A small contrastive audio-text model, trained from scratch: encoder arch ecapa_tdnn, text encoder width 192.
Rows from block 5 of the audio encoder of a small contrastive audio-text model, named by matrix and row number. Each number is 200 + 40 x the weight over its row's rms, rounded and kept within 0 to 999. All counts start at 0.
Before each channel's rows are labels from the 100 clips, of 14976, where the channel reaches its highest value: "top examples" is what is common among them. Only what is clearly more common there than usual is listed. The data: short read English sentences (LibriTTS-R). In brackets: how many of the 100.
# c30: last pointwise conv (encoder.blocks.5.c3.0.weight, 320x320x1), inputs 0-159

top examples: the word "was" (61)
c30.274,226,205,240,156,204,231,230,200,172,215,145,173,166,192,192,187,191,227,137,119,167,194,197,267,149,192,173,181,219,230,169,223,207,156,197,249,236,205,217,173,210,179,148,193,183,232,165,188,195,206,239,228,218,208,208,242,225,271,206,153,186,186,161,175,209,163,192,200,251,180,198,224,190,204,226,228,170,184,196,193,194,214,215,274,212,169,245,100,176,239,193,184,172,216,265,249,268,250,161,209,148,209,204,265,259,172,138,197,176,227,183,189,174,189,191,197,259,184,214,220,174,221,200,197,168,244,219,136,160,153,173,194,194,248,214,179,223,216,166,181,142,141,177,192,212,161,197,228,212,132,158,191,195,219,163,210,149,238,167,188

top examples: the word "me" (30)
c30.244,170,171,172,177,234,249,163,195,197,197,302,237,195,174,224,219,232,153,262,203,205,191,178,244,186,174,157,185,240,194,218,214,178,205,162,210,169,176,190,174,276,149,146,187,189,156,169,177,189,150,198,172,183,220,243,189,198,219,179,200,174,248,200,187,222,163,234,198,211,268,214,184,208,206,221,182,137,176,190,165,295,297,279,145,133,222,126,264,243,194,63,180,135,141,207,128,157,174,116,197,232,207,157,261,198,133,216,210,127,162,240,247,209,213,192,269,191,221,193,176,324,223,177,190,209,252,263,244,242,224,214,273,213,194,200,167,206,247,138,168,262,178,199,226,174,184,225,294,107,167,236,250,204,201,296,218,174,217,100,152

top examples: the word "to" (35)
c30.170,256,190,211,141,205,214,179,218,253,207,207,242,220,268,189,177,182,173,184,156,205,169,165,293,177,177,222,252,159,252,221,195,196,217,200,243,280,236,196,163,197,220,236,274,152,243,124,177,283,172,202,333,210,194,217,133,183,154,143,185,301,223,138,200,221,198,175,248,238,189,231,194,163,134,161,241,214,152,283,180,180,172,284,216,190,144,193,198,250,228,108,167,205,183,261,256,207,236,278,219,212,233,245,104,247,178,169,234,200,237,185,196,214,175,212,127,229,238,237,253,123,220,171,155,149,240,275,174,215,186,232,191,202,189,277,234,217,259,174,209,204,216,212,136,201,236,161,174,212,220,231,150,157,184,195,207,264,163,209,202

top examples: the word "what" (39)
c30.7,220,210,91,192,231,212,156,208,256,230,192,184,160,214,191,174,211,172,168,177,225,227,148,163,238,194,201,177,256,183,166,265,185,267,227,225,194,180,226,204,243,142,232,214,263,142,156,148,202,179,236,202,180,121,241,267,200,231,178,223,161,284,216,183,196,211,186,215,188,221,159,256,164,201,157,254,257,158,168,238,168,140,227,241,194,227,152,223,80,135,262,198,140,225,237,132,189,215,211,175,205,176,135,241,322,131,226,246,213,153,205,193,206,197,183,207,240,112,232,240,203,180,192,161,213,179,254,205,172,233,191,174,186,243,246,232,193,179,187,179,170,227,300,245,172,193,131,167,117,172,167,233,187,184,248,210,222,222,192,227

top examples: the word "it" (31)
c30.186,184,206,223,288,235,258,182,241,196,208,162,239,178,191,172,235,171,201,170,171,212,194,216,193,191,216,242,263,212,216,179,278,232,217,250,207,214,218,168,159,234,243,204,193,279,226,261,210,206,233,225,211,244,158,225,138,199,240,218,235,214,242,250,220,180,160,181,144,201,178,262,181,227,152,186,197,193,236,243,220,187,148,212,150,132,170,241,174,253,185,151,213,209,273,261,249,247,185,208,327,189,236,173,247,197,214,168,231,254,191,215,228,189,241,241,220,207,158,210,146,182,249,160,150,209,256,169,265,233,173,332,252,214,199,154,154,243,203,215,188,175,199,186,227,220,249,220,174,183,195,192,244,163,170,310,208,165,185,155,195

top examples: the word "i" (46)
c30.254,216,156,188,201,225,217,205,193,185,240,152,224,210,160,201,195,154,97,195,188,171,236,157,193,176,145,64,205,150,211,224,209,274,233,155,247,223,211,211,188,227,156,151,159,201,222,150,198,242,232,219,207,184,206,205,218,251,187,222,239,204,239,197,233,211,115,154,224,201,183,274,198,186,226,163,150,196,211,111,165,246,227,209,184,208,181,220,132,212,161,216,242,162,221,259,275,187,137,160,145,204,217,160,193,277,207,140,195,231,162,179,323,227,152,230,171,192,262,195,165,241,153,207,224,186,233,215,224,164,142,183,169,143,218,159,229,113,193,215,188,148,216,186,223,215,211,155,208,215,144,189,214,159,183,221,198,190,138,219,187

top examples: the word "how" (29)
c30.195,177,180,212,259,180,213,207,216,173,90,242,221,240,194,197,237,172,221,224,192,196,266,258,343,247,212,166,190,202,163,199,164,237,213,201,194,242,218,227,105,256,196,273,189,208,152,167,201,172,233,195,164,182,216,177,187,222,198,190,209,145,217,183,226,124,119,151,191,193,138,166,229,233,184,254,225,178,166,137,165,259,192,167,234,223,205,119,192,267,228,224,233,187,201,224,156,212,188,255,202,128,133,196,173,190,220,133,225,227,197,254,242,251,215,209,205,218,178,168,201,313,248,206,203,192,216,187,183,192,169,198,158,204,230,174,220,235,181,248,153,182,229,151,218,206,216,192,179,294,134,185,198,175,175,176,226,236,218,166,188

top examples: the word "me" (37)
c30.118,227,215,127,172,216,197,209,180,197,196,239,218,196,260,189,275,229,179,181,183,236,248,145,264,221,206,214,192,208,180,261,223,190,260,148,168,202,279,266,209,204,176,206,237,119,152,225,187,137,197,178,213,185,221,267,304,169,143,229,177,220,243,166,181,165,216,196,205,226,180,163,174,212,215,215,220,205,228,212,156,225,155,264,229,226,217,175,243,205,189,234,187,141,178,196,254,193,252,238,182,167,205,199,195,208,221,247,187,198,227,209,205,239,210,185,162,244,237,253,246,190,167,184,201,161,144,178,172,161,218,231,220,179,187,193,160,149,181,216,203,209,230,260,177,97,218,248,177,208,221,197,224,207,226,237,184,210,192,115,200

top examples: the word "must" (31); the word "was" (26)
c30.38,139,261,257,269,231,144,260,189,216,211,137,196,219,221,234,238,139,203,122,192,277,229,252,119,171,211,216,233,190,190,200,197,174,180,214,183,185,197,158,175,184,210,184,242,172,177,168,200,225,227,235,145,240,224,216,151,223,179,177,241,164,183,284,244,161,177,216,197,197,191,235,251,224,195,136,180,277,219,205,221,175,203,152,173,173,234,109,262,143,234,195,212,254,173,208,287,184,224,192,184,240,247,265,232,224,171,170,206,237,241,117,149,207,171,227,211,182,181,249,207,150,278,185,203,135,219,188,251,212,319,186,277,215,221,188,168,100,177,214,254,160,198,239,194,230,196,231,281,187,171,153,227,181,192,270,168,237,244,201,116

top examples: the word "me" (43)
c30.0,220,224,279,155,208,226,145,216,188,163,351,328,192,271,206,162,212,245,239,128,197,203,161,242,247,174,199,203,165,193,195,188,192,198,214,202,175,198,179,231,237,202,203,240,151,162,193,210,169,258,289,138,206,207,229,205,172,187,173,213,172,153,235,210,166,195,223,207,162,234,202,190,151,242,202,213,179,145,124,151,272,183,204,222,178,185,211,259,221,108,169,204,203,194,202,230,183,238,185,208,146,114,178,136,203,198,192,186,130,146,152,184,239,214,167,219,182,280,192,196,229,200,175,183,210,158,184,173,263,157,206,220,198,200,218,187,200,189,203,209,229,139,227,220,166,196,227,270,167,186,267,254,234,283,220,156,190,201,105,266

top examples: the word "that" (27)
c30.178,156,278,237,143,223,175,202,219,150,225,322,210,206,207,206,223,199,180,247,188,211,220,184,243,157,191,228,185,235,207,203,207,104,257,249,146,180,218,244,233,169,125,311,180,219,184,220,246,136,274,170,167,201,184,184,120,207,311,221,143,160,219,86,193,196,265,248,202,242,207,249,225,196,204,189,249,198,189,238,208,188,262,247,141,257,240,180,253,265,222,189,188,153,250,182,204,169,185,255,208,201,248,207,209,171,203,209,140,260,153,192,183,225,241,233,227,238,191,176,202,195,227,198,235,188,191,289,200,255,215,253,224,163,216,232,242,199,220,189,250,174,127,225,177,209,189,242,113,169,206,215,217,222,124,199,116,208,249,218,144

top examples: the word "is" (42); the word "it" (33)
c30.296,146,209,205,268,266,175,232,191,190,159,176,125,197,234,157,212,161,171,169,238,206,205,245,252,284,200,221,248,170,183,160,167,301,160,221,129,190,181,190,143,142,257,182,195,193,165,135,250,173,223,184,187,205,272,205,189,198,180,188,165,213,169,211,226,172,177,161,209,200,172,224,193,234,242,249,186,256,192,179,194,191,302,165,211,168,181,178,164,199,238,215,206,126,174,187,239,218,169,223,253,208,224,228,235,213,165,244,239,254,198,208,196,121,290,286,201,189,186,180,219,181,189,259,228,214,199,182,204,155,266,206,207,148,211,163,242,205,202,232,155,249,231,199,218,150,143,180,187,193,264,228,259,162,191,240,172,244,234,187,139

top examples: the word "see" (44)
c30.253,263,261,163,170,216,192,223,165,152,179,186,204,188,189,202,190,221,235,144,239,171,162,125,207,296,180,190,262,266,213,238,150,157,197,188,165,141,203,167,171,179,224,163,186,221,234,212,183,229,189,210,241,174,137,238,174,236,173,212,283,171,182,256,260,205,186,159,286,175,209,174,180,242,164,212,163,217,215,163,231,235,259,151,190,232,267,171,201,159,245,254,235,128,195,182,269,214,171,127,286,211,165,204,233,247,216,206,174,148,165,211,223,193,252,278,255,230,229,224,183,145,253,147,238,158,182,201,195,137,242,217,212,150,209,148,211,154,145,241,212,179,180,250,198,210,143,312,155,232,202,230,174,236,251,231,204,169,175,191,213

top examples: the word "to" (43)
c30.98,233,222,281,193,209,178,230,240,168,210,216,241,256,168,252,198,184,175,179,118,154,189,243,304,180,289,237,198,126,168,212,187,244,197,161,171,214,238,249,215,249,174,246,172,166,217,198,216,225,200,131,233,197,291,156,173,184,182,243,167,219,209,169,191,292,152,185,222,210,209,230,184,197,244,220,210,235,243,200,244,244,222,185,165,219,157,174,255,183,216,264,247,173,188,225,148,202,199,172,98,217,268,192,211,236,200,156,156,167,253,180,253,215,246,215,190,181,190,188,268,153,187,284,215,215,255,207,217,204,199,199,159,197,197,166,356,287,161,162,207,142,180,142,176,187,170,185,156,190,216,178,241,206,211,243,238,219,144,201,146

top examples: the word "how" (34)
c30.221,157,144,216,251,222,200,228,275,228,133,228,164,196,184,216,160,173,261,234,238,204,210,210,210,196,174,223,187,220,290,244,172,156,179,195,238,208,145,129,170,218,227,153,140,252,201,224,240,176,172,221,192,227,314,175,281,192,196,194,192,134,136,240,236,188,169,211,157,233,243,163,212,234,196,262,215,177,179,249,221,214,244,253,247,247,236,253,95,245,229,245,229,205,178,220,155,200,190,192,207,163,206,205,152,161,173,127,194,179,208,224,164,159,199,279,276,173,199,262,179,218,132,204,276,225,199,244,199,132,211,210,160,208,268,210,223,210,244,166,241,197,157,190,260,262,228,199,152,133,183,173,164,195,192,155,114,278,180,210,192

top examples: the word "said" (49)
c30.232,147,200,138,232,211,223,157,182,192,170,158,225,218,189,206,218,213,213,184,158,246,269,232,202,204,216,221,164,234,184,211,181,250,190,204,227,257,179,213,237,189,171,196,201,210,251,174,163,263,197,181,143,193,246,210,226,159,147,199,167,191,200,246,164,230,177,182,163,199,244,219,188,183,170,201,200,119,236,154,167,193,147,196,217,229,171,176,267,226,270,208,216,164,230,162,112,216,248,210,184,188,225,257,183,202,164,269,144,206,198,183,138,202,189,145,231,232,181,205,158,183,198,203,188,211,268,199,196,125,259,168,194,249,183,194,174,287,204,167,243,217,158,212,198,227,163,182,232,210,194,167,206,158,265,193,206,134,216,182,217

top examples: the word "you" (41)
c30.284,207,212,162,180,224,203,174,167,255,201,223,280,261,229,290,176,195,210,205,211,190,193,209,198,144,166,198,238,208,170,202,206,172,199,212,201,207,191,148,191,132,191,193,121,230,201,210,174,209,214,261,249,222,232,251,263,242,135,244,183,172,208,164,178,181,214,164,275,159,193,155,182,211,179,240,152,170,212,190,217,177,209,136,194,179,129,208,224,176,184,209,223,173,255,167,228,235,141,164,182,223,187,216,189,179,211,178,196,248,218,232,212,177,199,216,233,260,177,193,178,191,205,169,188,247,117,242,192,180,174,210,187,257,170,171,187,227,175,255,209,179,185,189,218,192,179,181,220,242,256,246,245,224,256,205,241,189,105,239,231

top examples: the word "i" (42)
c30.152,236,238,185,154,198,232,172,198,243,266,165,166,150,169,203,231,211,198,214,179,224,139,122,275,168,185,117,178,176,200,217,151,186,233,165,127,144,308,190,162,204,239,144,173,195,182,230,194,134,199,171,186,221,206,247,187,207,182,186,196,200,191,203,210,292,196,262,227,198,236,198,169,265,214,211,179,186,169,157,255,253,170,198,288,161,233,218,196,209,222,195,257,152,227,142,250,158,107,197,205,137,167,181,139,188,161,223,181,234,154,174,239,266,148,171,159,244,234,179,133,257,163,261,180,163,228,223,203,216,279,149,237,262,215,239,259,206,181,196,195,204,227,192,202,167,309,192,248,152,192,203,168,306,182,245,197,180,111,230,259

top examples: the word "was" (30)
c30.300,215,261,107,132,202,158,158,161,256,249,210,186,191,204,219,182,201,218,176,157,285,294,272,183,154,244,189,212,210,241,200,177,228,168,197,261,189,244,192,183,239,160,171,222,170,192,267,164,216,202,143,177,225,216,115,185,210,245,194,228,194,167,222,220,162,191,171,139,190,219,265,225,247,169,152,221,122,173,123,186,219,196,170,170,192,177,170,202,114,176,149,182,199,185,229,216,200,161,164,228,281,285,236,180,292,234,123,161,195,119,205,211,288,165,168,305,235,210,295,202,187,152,200,219,161,134,167,198,221,183,203,238,217,185,130,229,281,168,231,269,241,243,217,199,166,306,180,249,166,136,201,220,201,227,224,271,199,259,152,151

top examples: the word "is" (35)
c30.24,178,197,303,192,213,198,221,250,156,152,224,149,124,168,121,183,192,139,132,202,196,182,232,223,198,207,247,196,224,232,226,237,263,228,200,162,163,256,172,224,139,205,217,170,225,156,225,210,238,228,178,171,211,177,181,147,244,157,239,268,243,93,179,185,179,195,246,225,202,174,233,210,242,206,208,204,190,214,258,179,223,204,151,215,215,153,177,123,161,198,178,244,179,240,256,194,205,158,194,221,196,159,237,173,210,179,191,179,193,212,197,135,133,199,243,144,148,137,224,205,174,220,254,226,129,236,220,195,216,264,168,168,172,198,182,216,169,232,214,252,187,164,229,183,233,203,196,214,196,231,216,210,146,142,251,258,171,219,145,209

top examples: the word "must" (53)
c30.88,155,252,172,231,214,195,259,222,221,240,285,219,181,176,133,179,240,257,204,198,189,144,186,100,271,190,249,197,216,178,233,237,220,225,164,160,296,218,249,208,111,142,165,193,176,255,192,123,132,136,200,194,223,207,286,177,231,238,261,294,165,183,177,188,224,137,325,190,112,209,199,178,220,222,199,231,205,186,197,157,231,223,142,254,275,171,160,243,226,237,265,222,185,229,107,170,190,216,270,176,206,214,196,113,221,174,134,179,168,175,179,257,190,196,232,134,198,180,211,228,177,195,152,200,197,246,157,151,130,152,202,209,206,214,159,159,208,207,159,209,215,193,134,200,182,221,152,200,202,210,239,184,189,236,250,218,222,198,214,177

top examples: the word "is" (50); the word "it" (40)
c30.85,226,152,232,202,199,270,215,265,175,173,199,85,205,215,148,204,252,146,177,240,142,161,227,228,209,156,221,209,209,275,266,185,210,243,154,211,172,239,230,245,196,199,238,256,199,142,183,163,204,209,242,208,282,223,214,276,305,208,199,240,215,136,214,182,127,204,208,189,232,161,173,257,223,188,184,197,196,222,173,211,145,205,176,247,157,295,231,260,135,204,66,220,214,234,220,215,239,254,212,219,194,272,214,207,215,244,244,246,229,192,154,226,233,179,164,156,120,264,200,291,243,194,154,292,192,202,253,238,200,147,302,234,139,258,260,191,202,185,196,262,146,144,251,231,228,152,220,191,214,203,157,244,224,229,267,219,195,185,209,247

top examples: the word "you" (37); the word "what" (30)
c30.306,211,175,225,165,219,222,203,287,191,218,209,179,205,223,196,281,199,248,210,199,180,223,241,218,178,152,225,259,176,200,208,164,214,208,229,209,189,220,187,157,231,230,225,234,281,177,167,234,207,211,194,254,215,165,219,146,236,192,167,191,161,190,221,215,165,225,215,240,172,228,206,242,173,231,170,203,163,263,191,311,123,211,202,172,197,239,270,274,258,224,224,227,239,203,180,157,225,248,138,204,184,193,280,239,186,265,192,259,129,237,250,237,66,195,238,216,230,176,199,173,198,209,257,217,200,212,202,232,265,112,205,183,158,235,250,205,178,257,191,261,193,221,182,239,207,235,251,203,198,195,176,217,206,159,202,181,298,142,207,186

top examples: the word "you" (33)
c30.162,209,201,208,245,261,176,189,190,249,266,179,244,267,187,200,257,198,157,225,134,142,238,155,209,200,226,221,203,190,213,156,135,176,206,158,224,274,168,241,195,232,160,186,236,149,127,150,248,153,186,257,170,221,154,249,191,271,209,143,178,205,149,218,170,220,181,173,227,292,200,124,276,208,215,196,160,202,227,229,245,318,129,217,191,229,193,169,178,220,218,186,218,230,265,273,185,164,245,205,197,254,219,232,257,187,172,208,132,137,132,234,178,183,213,249,181,213,244,131,302,189,216,196,212,167,219,200,208,204,271,150,234,223,193,192,238,158,214,222,194,172,129,196,151,171,268,155,205,154,202,153,232,179,160,111,199,193,256,253,167

top examples: the word "is" (37); the word "it" (29)
c30.17,183,239,293,238,153,171,271,126,218,253,244,180,244,215,206,172,208,167,193,222,215,224,283,201,253,149,180,158,190,168,222,173,262,140,167,190,181,169,214,220,92,182,200,207,206,190,178,255,198,177,269,193,201,303,137,185,201,84,146,184,184,248,173,149,178,225,207,154,196,209,229,181,245,179,240,230,217,154,182,179,169,234,237,138,194,214,227,196,207,138,185,188,230,198,181,203,275,210,236,184,290,130,116,197,207,188,228,171,208,177,203,217,124,196,205,183,251,252,237,166,209,183,159,228,193,214,212,218,193,230,269,188,235,159,195,214,179,228,200,226,181,165,215,279,176,188,185,211,216,245,173,188,126,158,159,174,264,186,200,255

top examples: the word "you" (36); the word "do" (35); the word "be" (25)
c30.81,227,192,209,206,190,205,213,202,254,233,212,243,162,288,197,160,229,265,238,208,175,257,236,171,232,118,238,230,181,168,133,215,193,163,191,234,176,200,164,214,212,251,190,212,211,175,143,199,163,215,302,200,218,250,190,157,180,247,228,244,225,244,176,230,249,138,222,151,230,174,188,220,176,175,175,208,178,280,232,196,95,202,159,247,169,177,215,235,160,218,169,230,293,216,208,141,183,204,184,157,192,255,204,231,286,181,112,252,210,178,198,186,173,171,160,219,308,111,246,153,208,208,205,167,219,237,201,209,147,200,180,231,214,196,144,172,214,256,212,192,199,210,231,221,166,252,210,216,171,268,153,169,136,162,188,190,304,156,175,196

top examples: the word "you" (38)
c30.157,251,170,146,202,197,254,165,260,252,198,151,228,206,264,151,193,181,142,220,219,248,159,174,193,141,225,206,172,214,220,178,161,136,248,169,180,228,241,214,183,240,205,172,189,205,158,227,172,154,178,211,281,265,173,146,207,198,208,241,204,147,266,193,209,129,251,131,155,245,252,289,188,168,166,175,230,214,200,243,199,199,297,229,170,288,201,222,272,251,195,196,158,230,239,274,141,224,227,121,169,158,288,206,170,234,163,175,178,166,261,212,156,219,221,162,159,119,209,217,175,261,162,217,234,140,205,230,255,259,177,133,221,143,168,221,244,141,162,181,157,214,187,232,177,191,151,195,203,186,189,177,199,197,175,313,229,178,164,155,161

top examples: the word "was" (31)
c30.65,275,174,175,192,164,189,227,133,232,214,157,186,203,206,266,169,219,125,150,260,229,259,154,236,191,176,166,212,165,186,217,180,215,214,198,223,265,214,174,181,178,196,146,219,204,288,173,219,212,222,173,251,198,190,160,203,225,150,133,199,321,187,133,185,184,126,148,209,175,205,217,185,168,227,169,250,165,187,213,224,195,207,235,145,244,213,277,166,183,191,176,208,245,136,196,180,182,194,246,293,237,273,210,116,235,201,190,170,187,172,165,229,273,174,169,196,204,270,263,238,236,196,181,213,144,193,162,180,251,189,218,203,219,156,214,172,224,174,230,179,143,124,189,122,285,211,236,235,229,237,196,205,178,223,145,240,185,201,126,181

top examples: the word "i" (42)
c30.126,232,128,185,180,205,171,193,221,186,172,200,245,178,184,208,189,218,184,184,168,218,159,139,281,198,172,147,230,187,196,232,183,241,287,163,274,242,219,223,208,191,217,191,243,239,223,234,202,161,161,157,218,184,194,238,151,207,183,184,256,127,164,174,172,232,205,195,197,136,178,238,176,185,186,270,196,160,276,117,200,231,191,192,218,198,247,128,177,224,186,187,188,209,188,223,184,181,85,117,220,207,152,195,191,216,203,157,179,235,211,206,207,305,198,192,197,186,185,192,246,226,185,266,200,177,196,161,210,237,276,173,249,167,239,171,290,275,193,148,189,244,182,236,187,211,220,227,252,149,220,197,196,242,167,209,182,144,148,241,179

top examples: the word "that" (30)
c30.190,158,206,250,213,183,283,269,201,227,255,304,181,251,210,207,179,221,180,215,135,181,144,236,177,176,156,169,174,219,199,192,266,166,237,200,187,102,183,191,200,144,295,238,184,274,188,277,175,245,199,213,239,160,221,182,187,274,272,191,210,197,239,123,191,186,270,216,182,223,196,194,238,155,278,221,236,190,260,198,184,169,238,194,190,166,163,176,187,233,192,169,172,162,232,226,173,172,197,202,180,267,184,201,255,190,169,112,235,241,222,188,281,158,192,234,190,218,222,132,220,191,199,244,199,123,237,174,219,229,180,221,175,225,183,214,208,188,176,183,251,154,128,164,175,182,216,219,220,208,245,211,184,161,143,157,233,144,163,243,161

top examples: the word "said" (26)
c30.319,242,169,199,246,188,181,146,221,195,238,167,164,170,162,180,225,184,234,173,146,199,167,246,224,250,266,171,197,171,170,169,228,169,162,142,165,179,170,223,147,158,87,204,213,177,182,202,221,152,279,214,157,183,219,264,187,189,163,189,218,255,249,196,235,123,194,238,220,185,214,163,196,200,232,227,151,191,216,176,199,190,228,264,149,234,299,236,190,168,238,155,227,227,235,204,191,268,145,213,193,208,181,211,222,127,142,189,127,189,264,175,193,201,235,217,227,238,193,181,223,154,185,229,198,213,158,205,132,220,248,182,219,136,165,179,230,148,238,228,250,190,253,188,192,215,121,237,167,196,209,199,218,185,216,170,159,201,249,143,145

top examples: the word "it" (38); the word "is" (27)
c30.76,239,165,234,201,155,207,205,223,163,216,254,186,195,192,181,213,200,198,221,154,224,204,233,169,237,196,185,228,239,199,269,246,172,161,209,168,200,280,280,133,215,318,147,222,253,150,209,192,202,199,246,201,229,208,215,192,217,240,217,200,189,199,185,169,194,186,184,219,183,260,219,178,168,163,157,211,200,172,187,161,204,174,231,158,154,251,199,280,195,154,236,205,248,146,192,167,168,306,198,238,276,177,193,252,228,289,201,186,236,198,245,228,156,202,199,206,189,280,200,171,167,212,228,242,282,146,186,147,202,180,212,231,264,155,201,140,165,248,230,156,257,257,292,198,208,218,260,196,200,222,189,219,220,252,177,228,191,257,210,242

top examples: the word "said" (26)
c30.73,96,254,238,186,230,290,180,183,246,195,285,264,228,128,189,170,206,105,217,220,224,202,224,214,182,163,141,195,191,135,279,229,224,228,151,211,204,155,156,185,235,133,100,207,174,164,186,223,204,186,264,213,237,171,210,181,211,260,218,227,161,212,189,217,215,241,170,166,231,155,250,171,228,177,188,186,185,183,189,214,265,223,153,213,213,160,136,203,177,180,160,209,208,220,131,233,167,179,168,240,176,119,233,140,249,189,172,170,232,204,241,189,181,173,168,202,201,158,167,165,143,199,207,170,252,247,165,218,269,233,249,231,222,186,230,235,241,269,220,219,182,182,148,249,188,174,204,274,210,255,250,166,180,175,210,188,184,195,139,160

top examples: the word "me" (27)
c30.97,196,180,164,145,224,303,173,250,195,211,217,155,212,225,177,245,251,130,182,220,118,177,232,173,192,196,152,221,258,247,187,244,204,197,227,225,189,222,194,207,208,202,204,240,286,138,229,231,130,172,311,230,199,124,231,245,237,186,219,192,162,206,177,215,163,154,222,203,219,139,223,208,213,180,148,231,217,194,209,187,201,223,175,180,185,246,202,189,167,173,254,147,168,193,258,176,215,224,182,211,203,162,246,187,278,251,212,273,156,178,203,188,280,193,187,160,129,265,215,182,189,245,159,233,185,190,228,295,182,182,204,198,215,191,174,219,162,172,180,272,186,125,261,225,179,220,152,236,237,147,199,159,181,174,214,171,244,234,266,186

top examples: the word "was" (36)
c30.303,236,160,197,190,267,291,226,238,212,179,205,270,249,201,185,238,183,153,171,201,153,196,143,153,209,172,191,227,183,211,193,202,168,199,160,219,202,227,238,188,209,201,202,199,184,238,192,218,224,209,174,103,128,182,185,184,236,187,212,163,192,228,163,154,163,158,174,180,177,235,130,178,169,194,195,197,155,185,254,227,143,233,192,196,230,220,272,169,149,199,170,230,176,259,239,205,177,254,188,220,253,284,191,239,207,165,251,188,222,151,181,175,208,188,231,207,200,214,211,211,219,196,206,202,242,174,252,234,170,159,204,141,175,232,155,193,235,164,222,209,208,225,197,190,188,196,181,258,157,237,241,152,194,280,212,164,207,220,225,180

top examples: the word "to" (34)
c30.150,227,238,210,124,152,199,279,162,253,118,200,142,234,231,246,181,204,215,174,198,248,210,189,229,165,183,237,244,157,238,238,143,168,182,180,167,147,287,151,204,151,192,240,158,246,201,157,221,328,173,255,313,244,159,222,139,171,180,211,196,193,161,158,158,239,171,114,246,126,247,187,136,221,243,240,208,254,209,277,140,204,182,208,209,172,204,243,166,201,249,198,251,207,193,179,232,184,153,272,203,175,219,157,203,223,236,202,213,178,191,162,198,207,169,197,214,228,241,199,197,152,205,230,197,203,197,182,233,193,272,231,206,204,269,358,213,243,244,174,140,174,201,197,172,174,154,169,180,210,158,144,233,151,144,161,222,223,206,155,209

top examples: the word "you" (47); the word "he" (30)
c30.89,207,159,141,196,206,233,205,225,188,190,208,158,194,211,130,134,148,172,235,229,108,212,216,183,189,117,185,190,182,213,198,211,187,123,207,213,253,171,255,155,219,270,190,274,217,189,168,193,248,172,222,201,225,201,191,200,247,224,183,264,148,205,200,191,63,207,231,183,217,181,186,264,167,220,179,216,235,208,159,222,225,196,187,138,237,202,253,260,235,226,225,217,192,155,238,216,234,194,195,230,238,241,262,201,262,144,249,224,313,215,191,195,140,252,138,256,209,224,170,217,228,134,169,192,242,275,237,224,228,217,240,145,190,187,142,176,118,157,164,214,193,171,266,194,169,227,242,204,298,182,198,164,146,268,174,169,268,262,161,153

top examples: the word "she" (31)
c30.106,260,132,210,208,226,156,141,196,171,225,240,200,177,177,141,192,182,238,204,262,223,198,200,171,199,204,135,224,212,247,162,289,111,200,266,194,179,156,228,232,227,243,190,144,184,217,161,206,188,244,197,193,182,203,163,167,211,242,186,224,159,254,240,193,152,188,239,236,170,180,172,185,184,211,302,411,195,229,199,202,263,189,178,201,167,258,181,162,252,200,268,201,280,181,281,211,167,184,189,197,254,239,193,160,221,254,268,186,190,198,218,163,203,205,212,138,167,220,247,168,172,196,222,184,154,164,174,159,153,199,183,151,203,227,242,138,321,242,228,123,221,163,173,213,179,196,256,144,170,216,207,206,165,230,190,228,182,222,170,237

top examples: the word "is" (29)
c30.288,170,228,237,216,208,177,249,235,177,226,260,294,196,175,217,236,185,172,230,202,257,197,219,159,231,142,191,232,217,169,245,187,198,182,249,123,175,236,175,242,161,166,214,254,199,180,141,220,202,247,175,201,156,195,137,210,175,224,247,248,230,235,198,237,210,230,201,237,242,232,250,168,299,168,170,199,248,174,209,147,181,121,203,205,251,219,302,214,241,200,179,178,226,199,114,129,93,192,198,193,196,149,213,177,152,198,233,170,235,171,203,259,182,163,209,194,253,220,150,194,185,235,192,196,214,157,158,192,217,218,207,206,243,205,211,192,183,236,189,205,158,183,227,154,166,261,101,207,223,193,232,179,171,154,181,148,113,189,197,253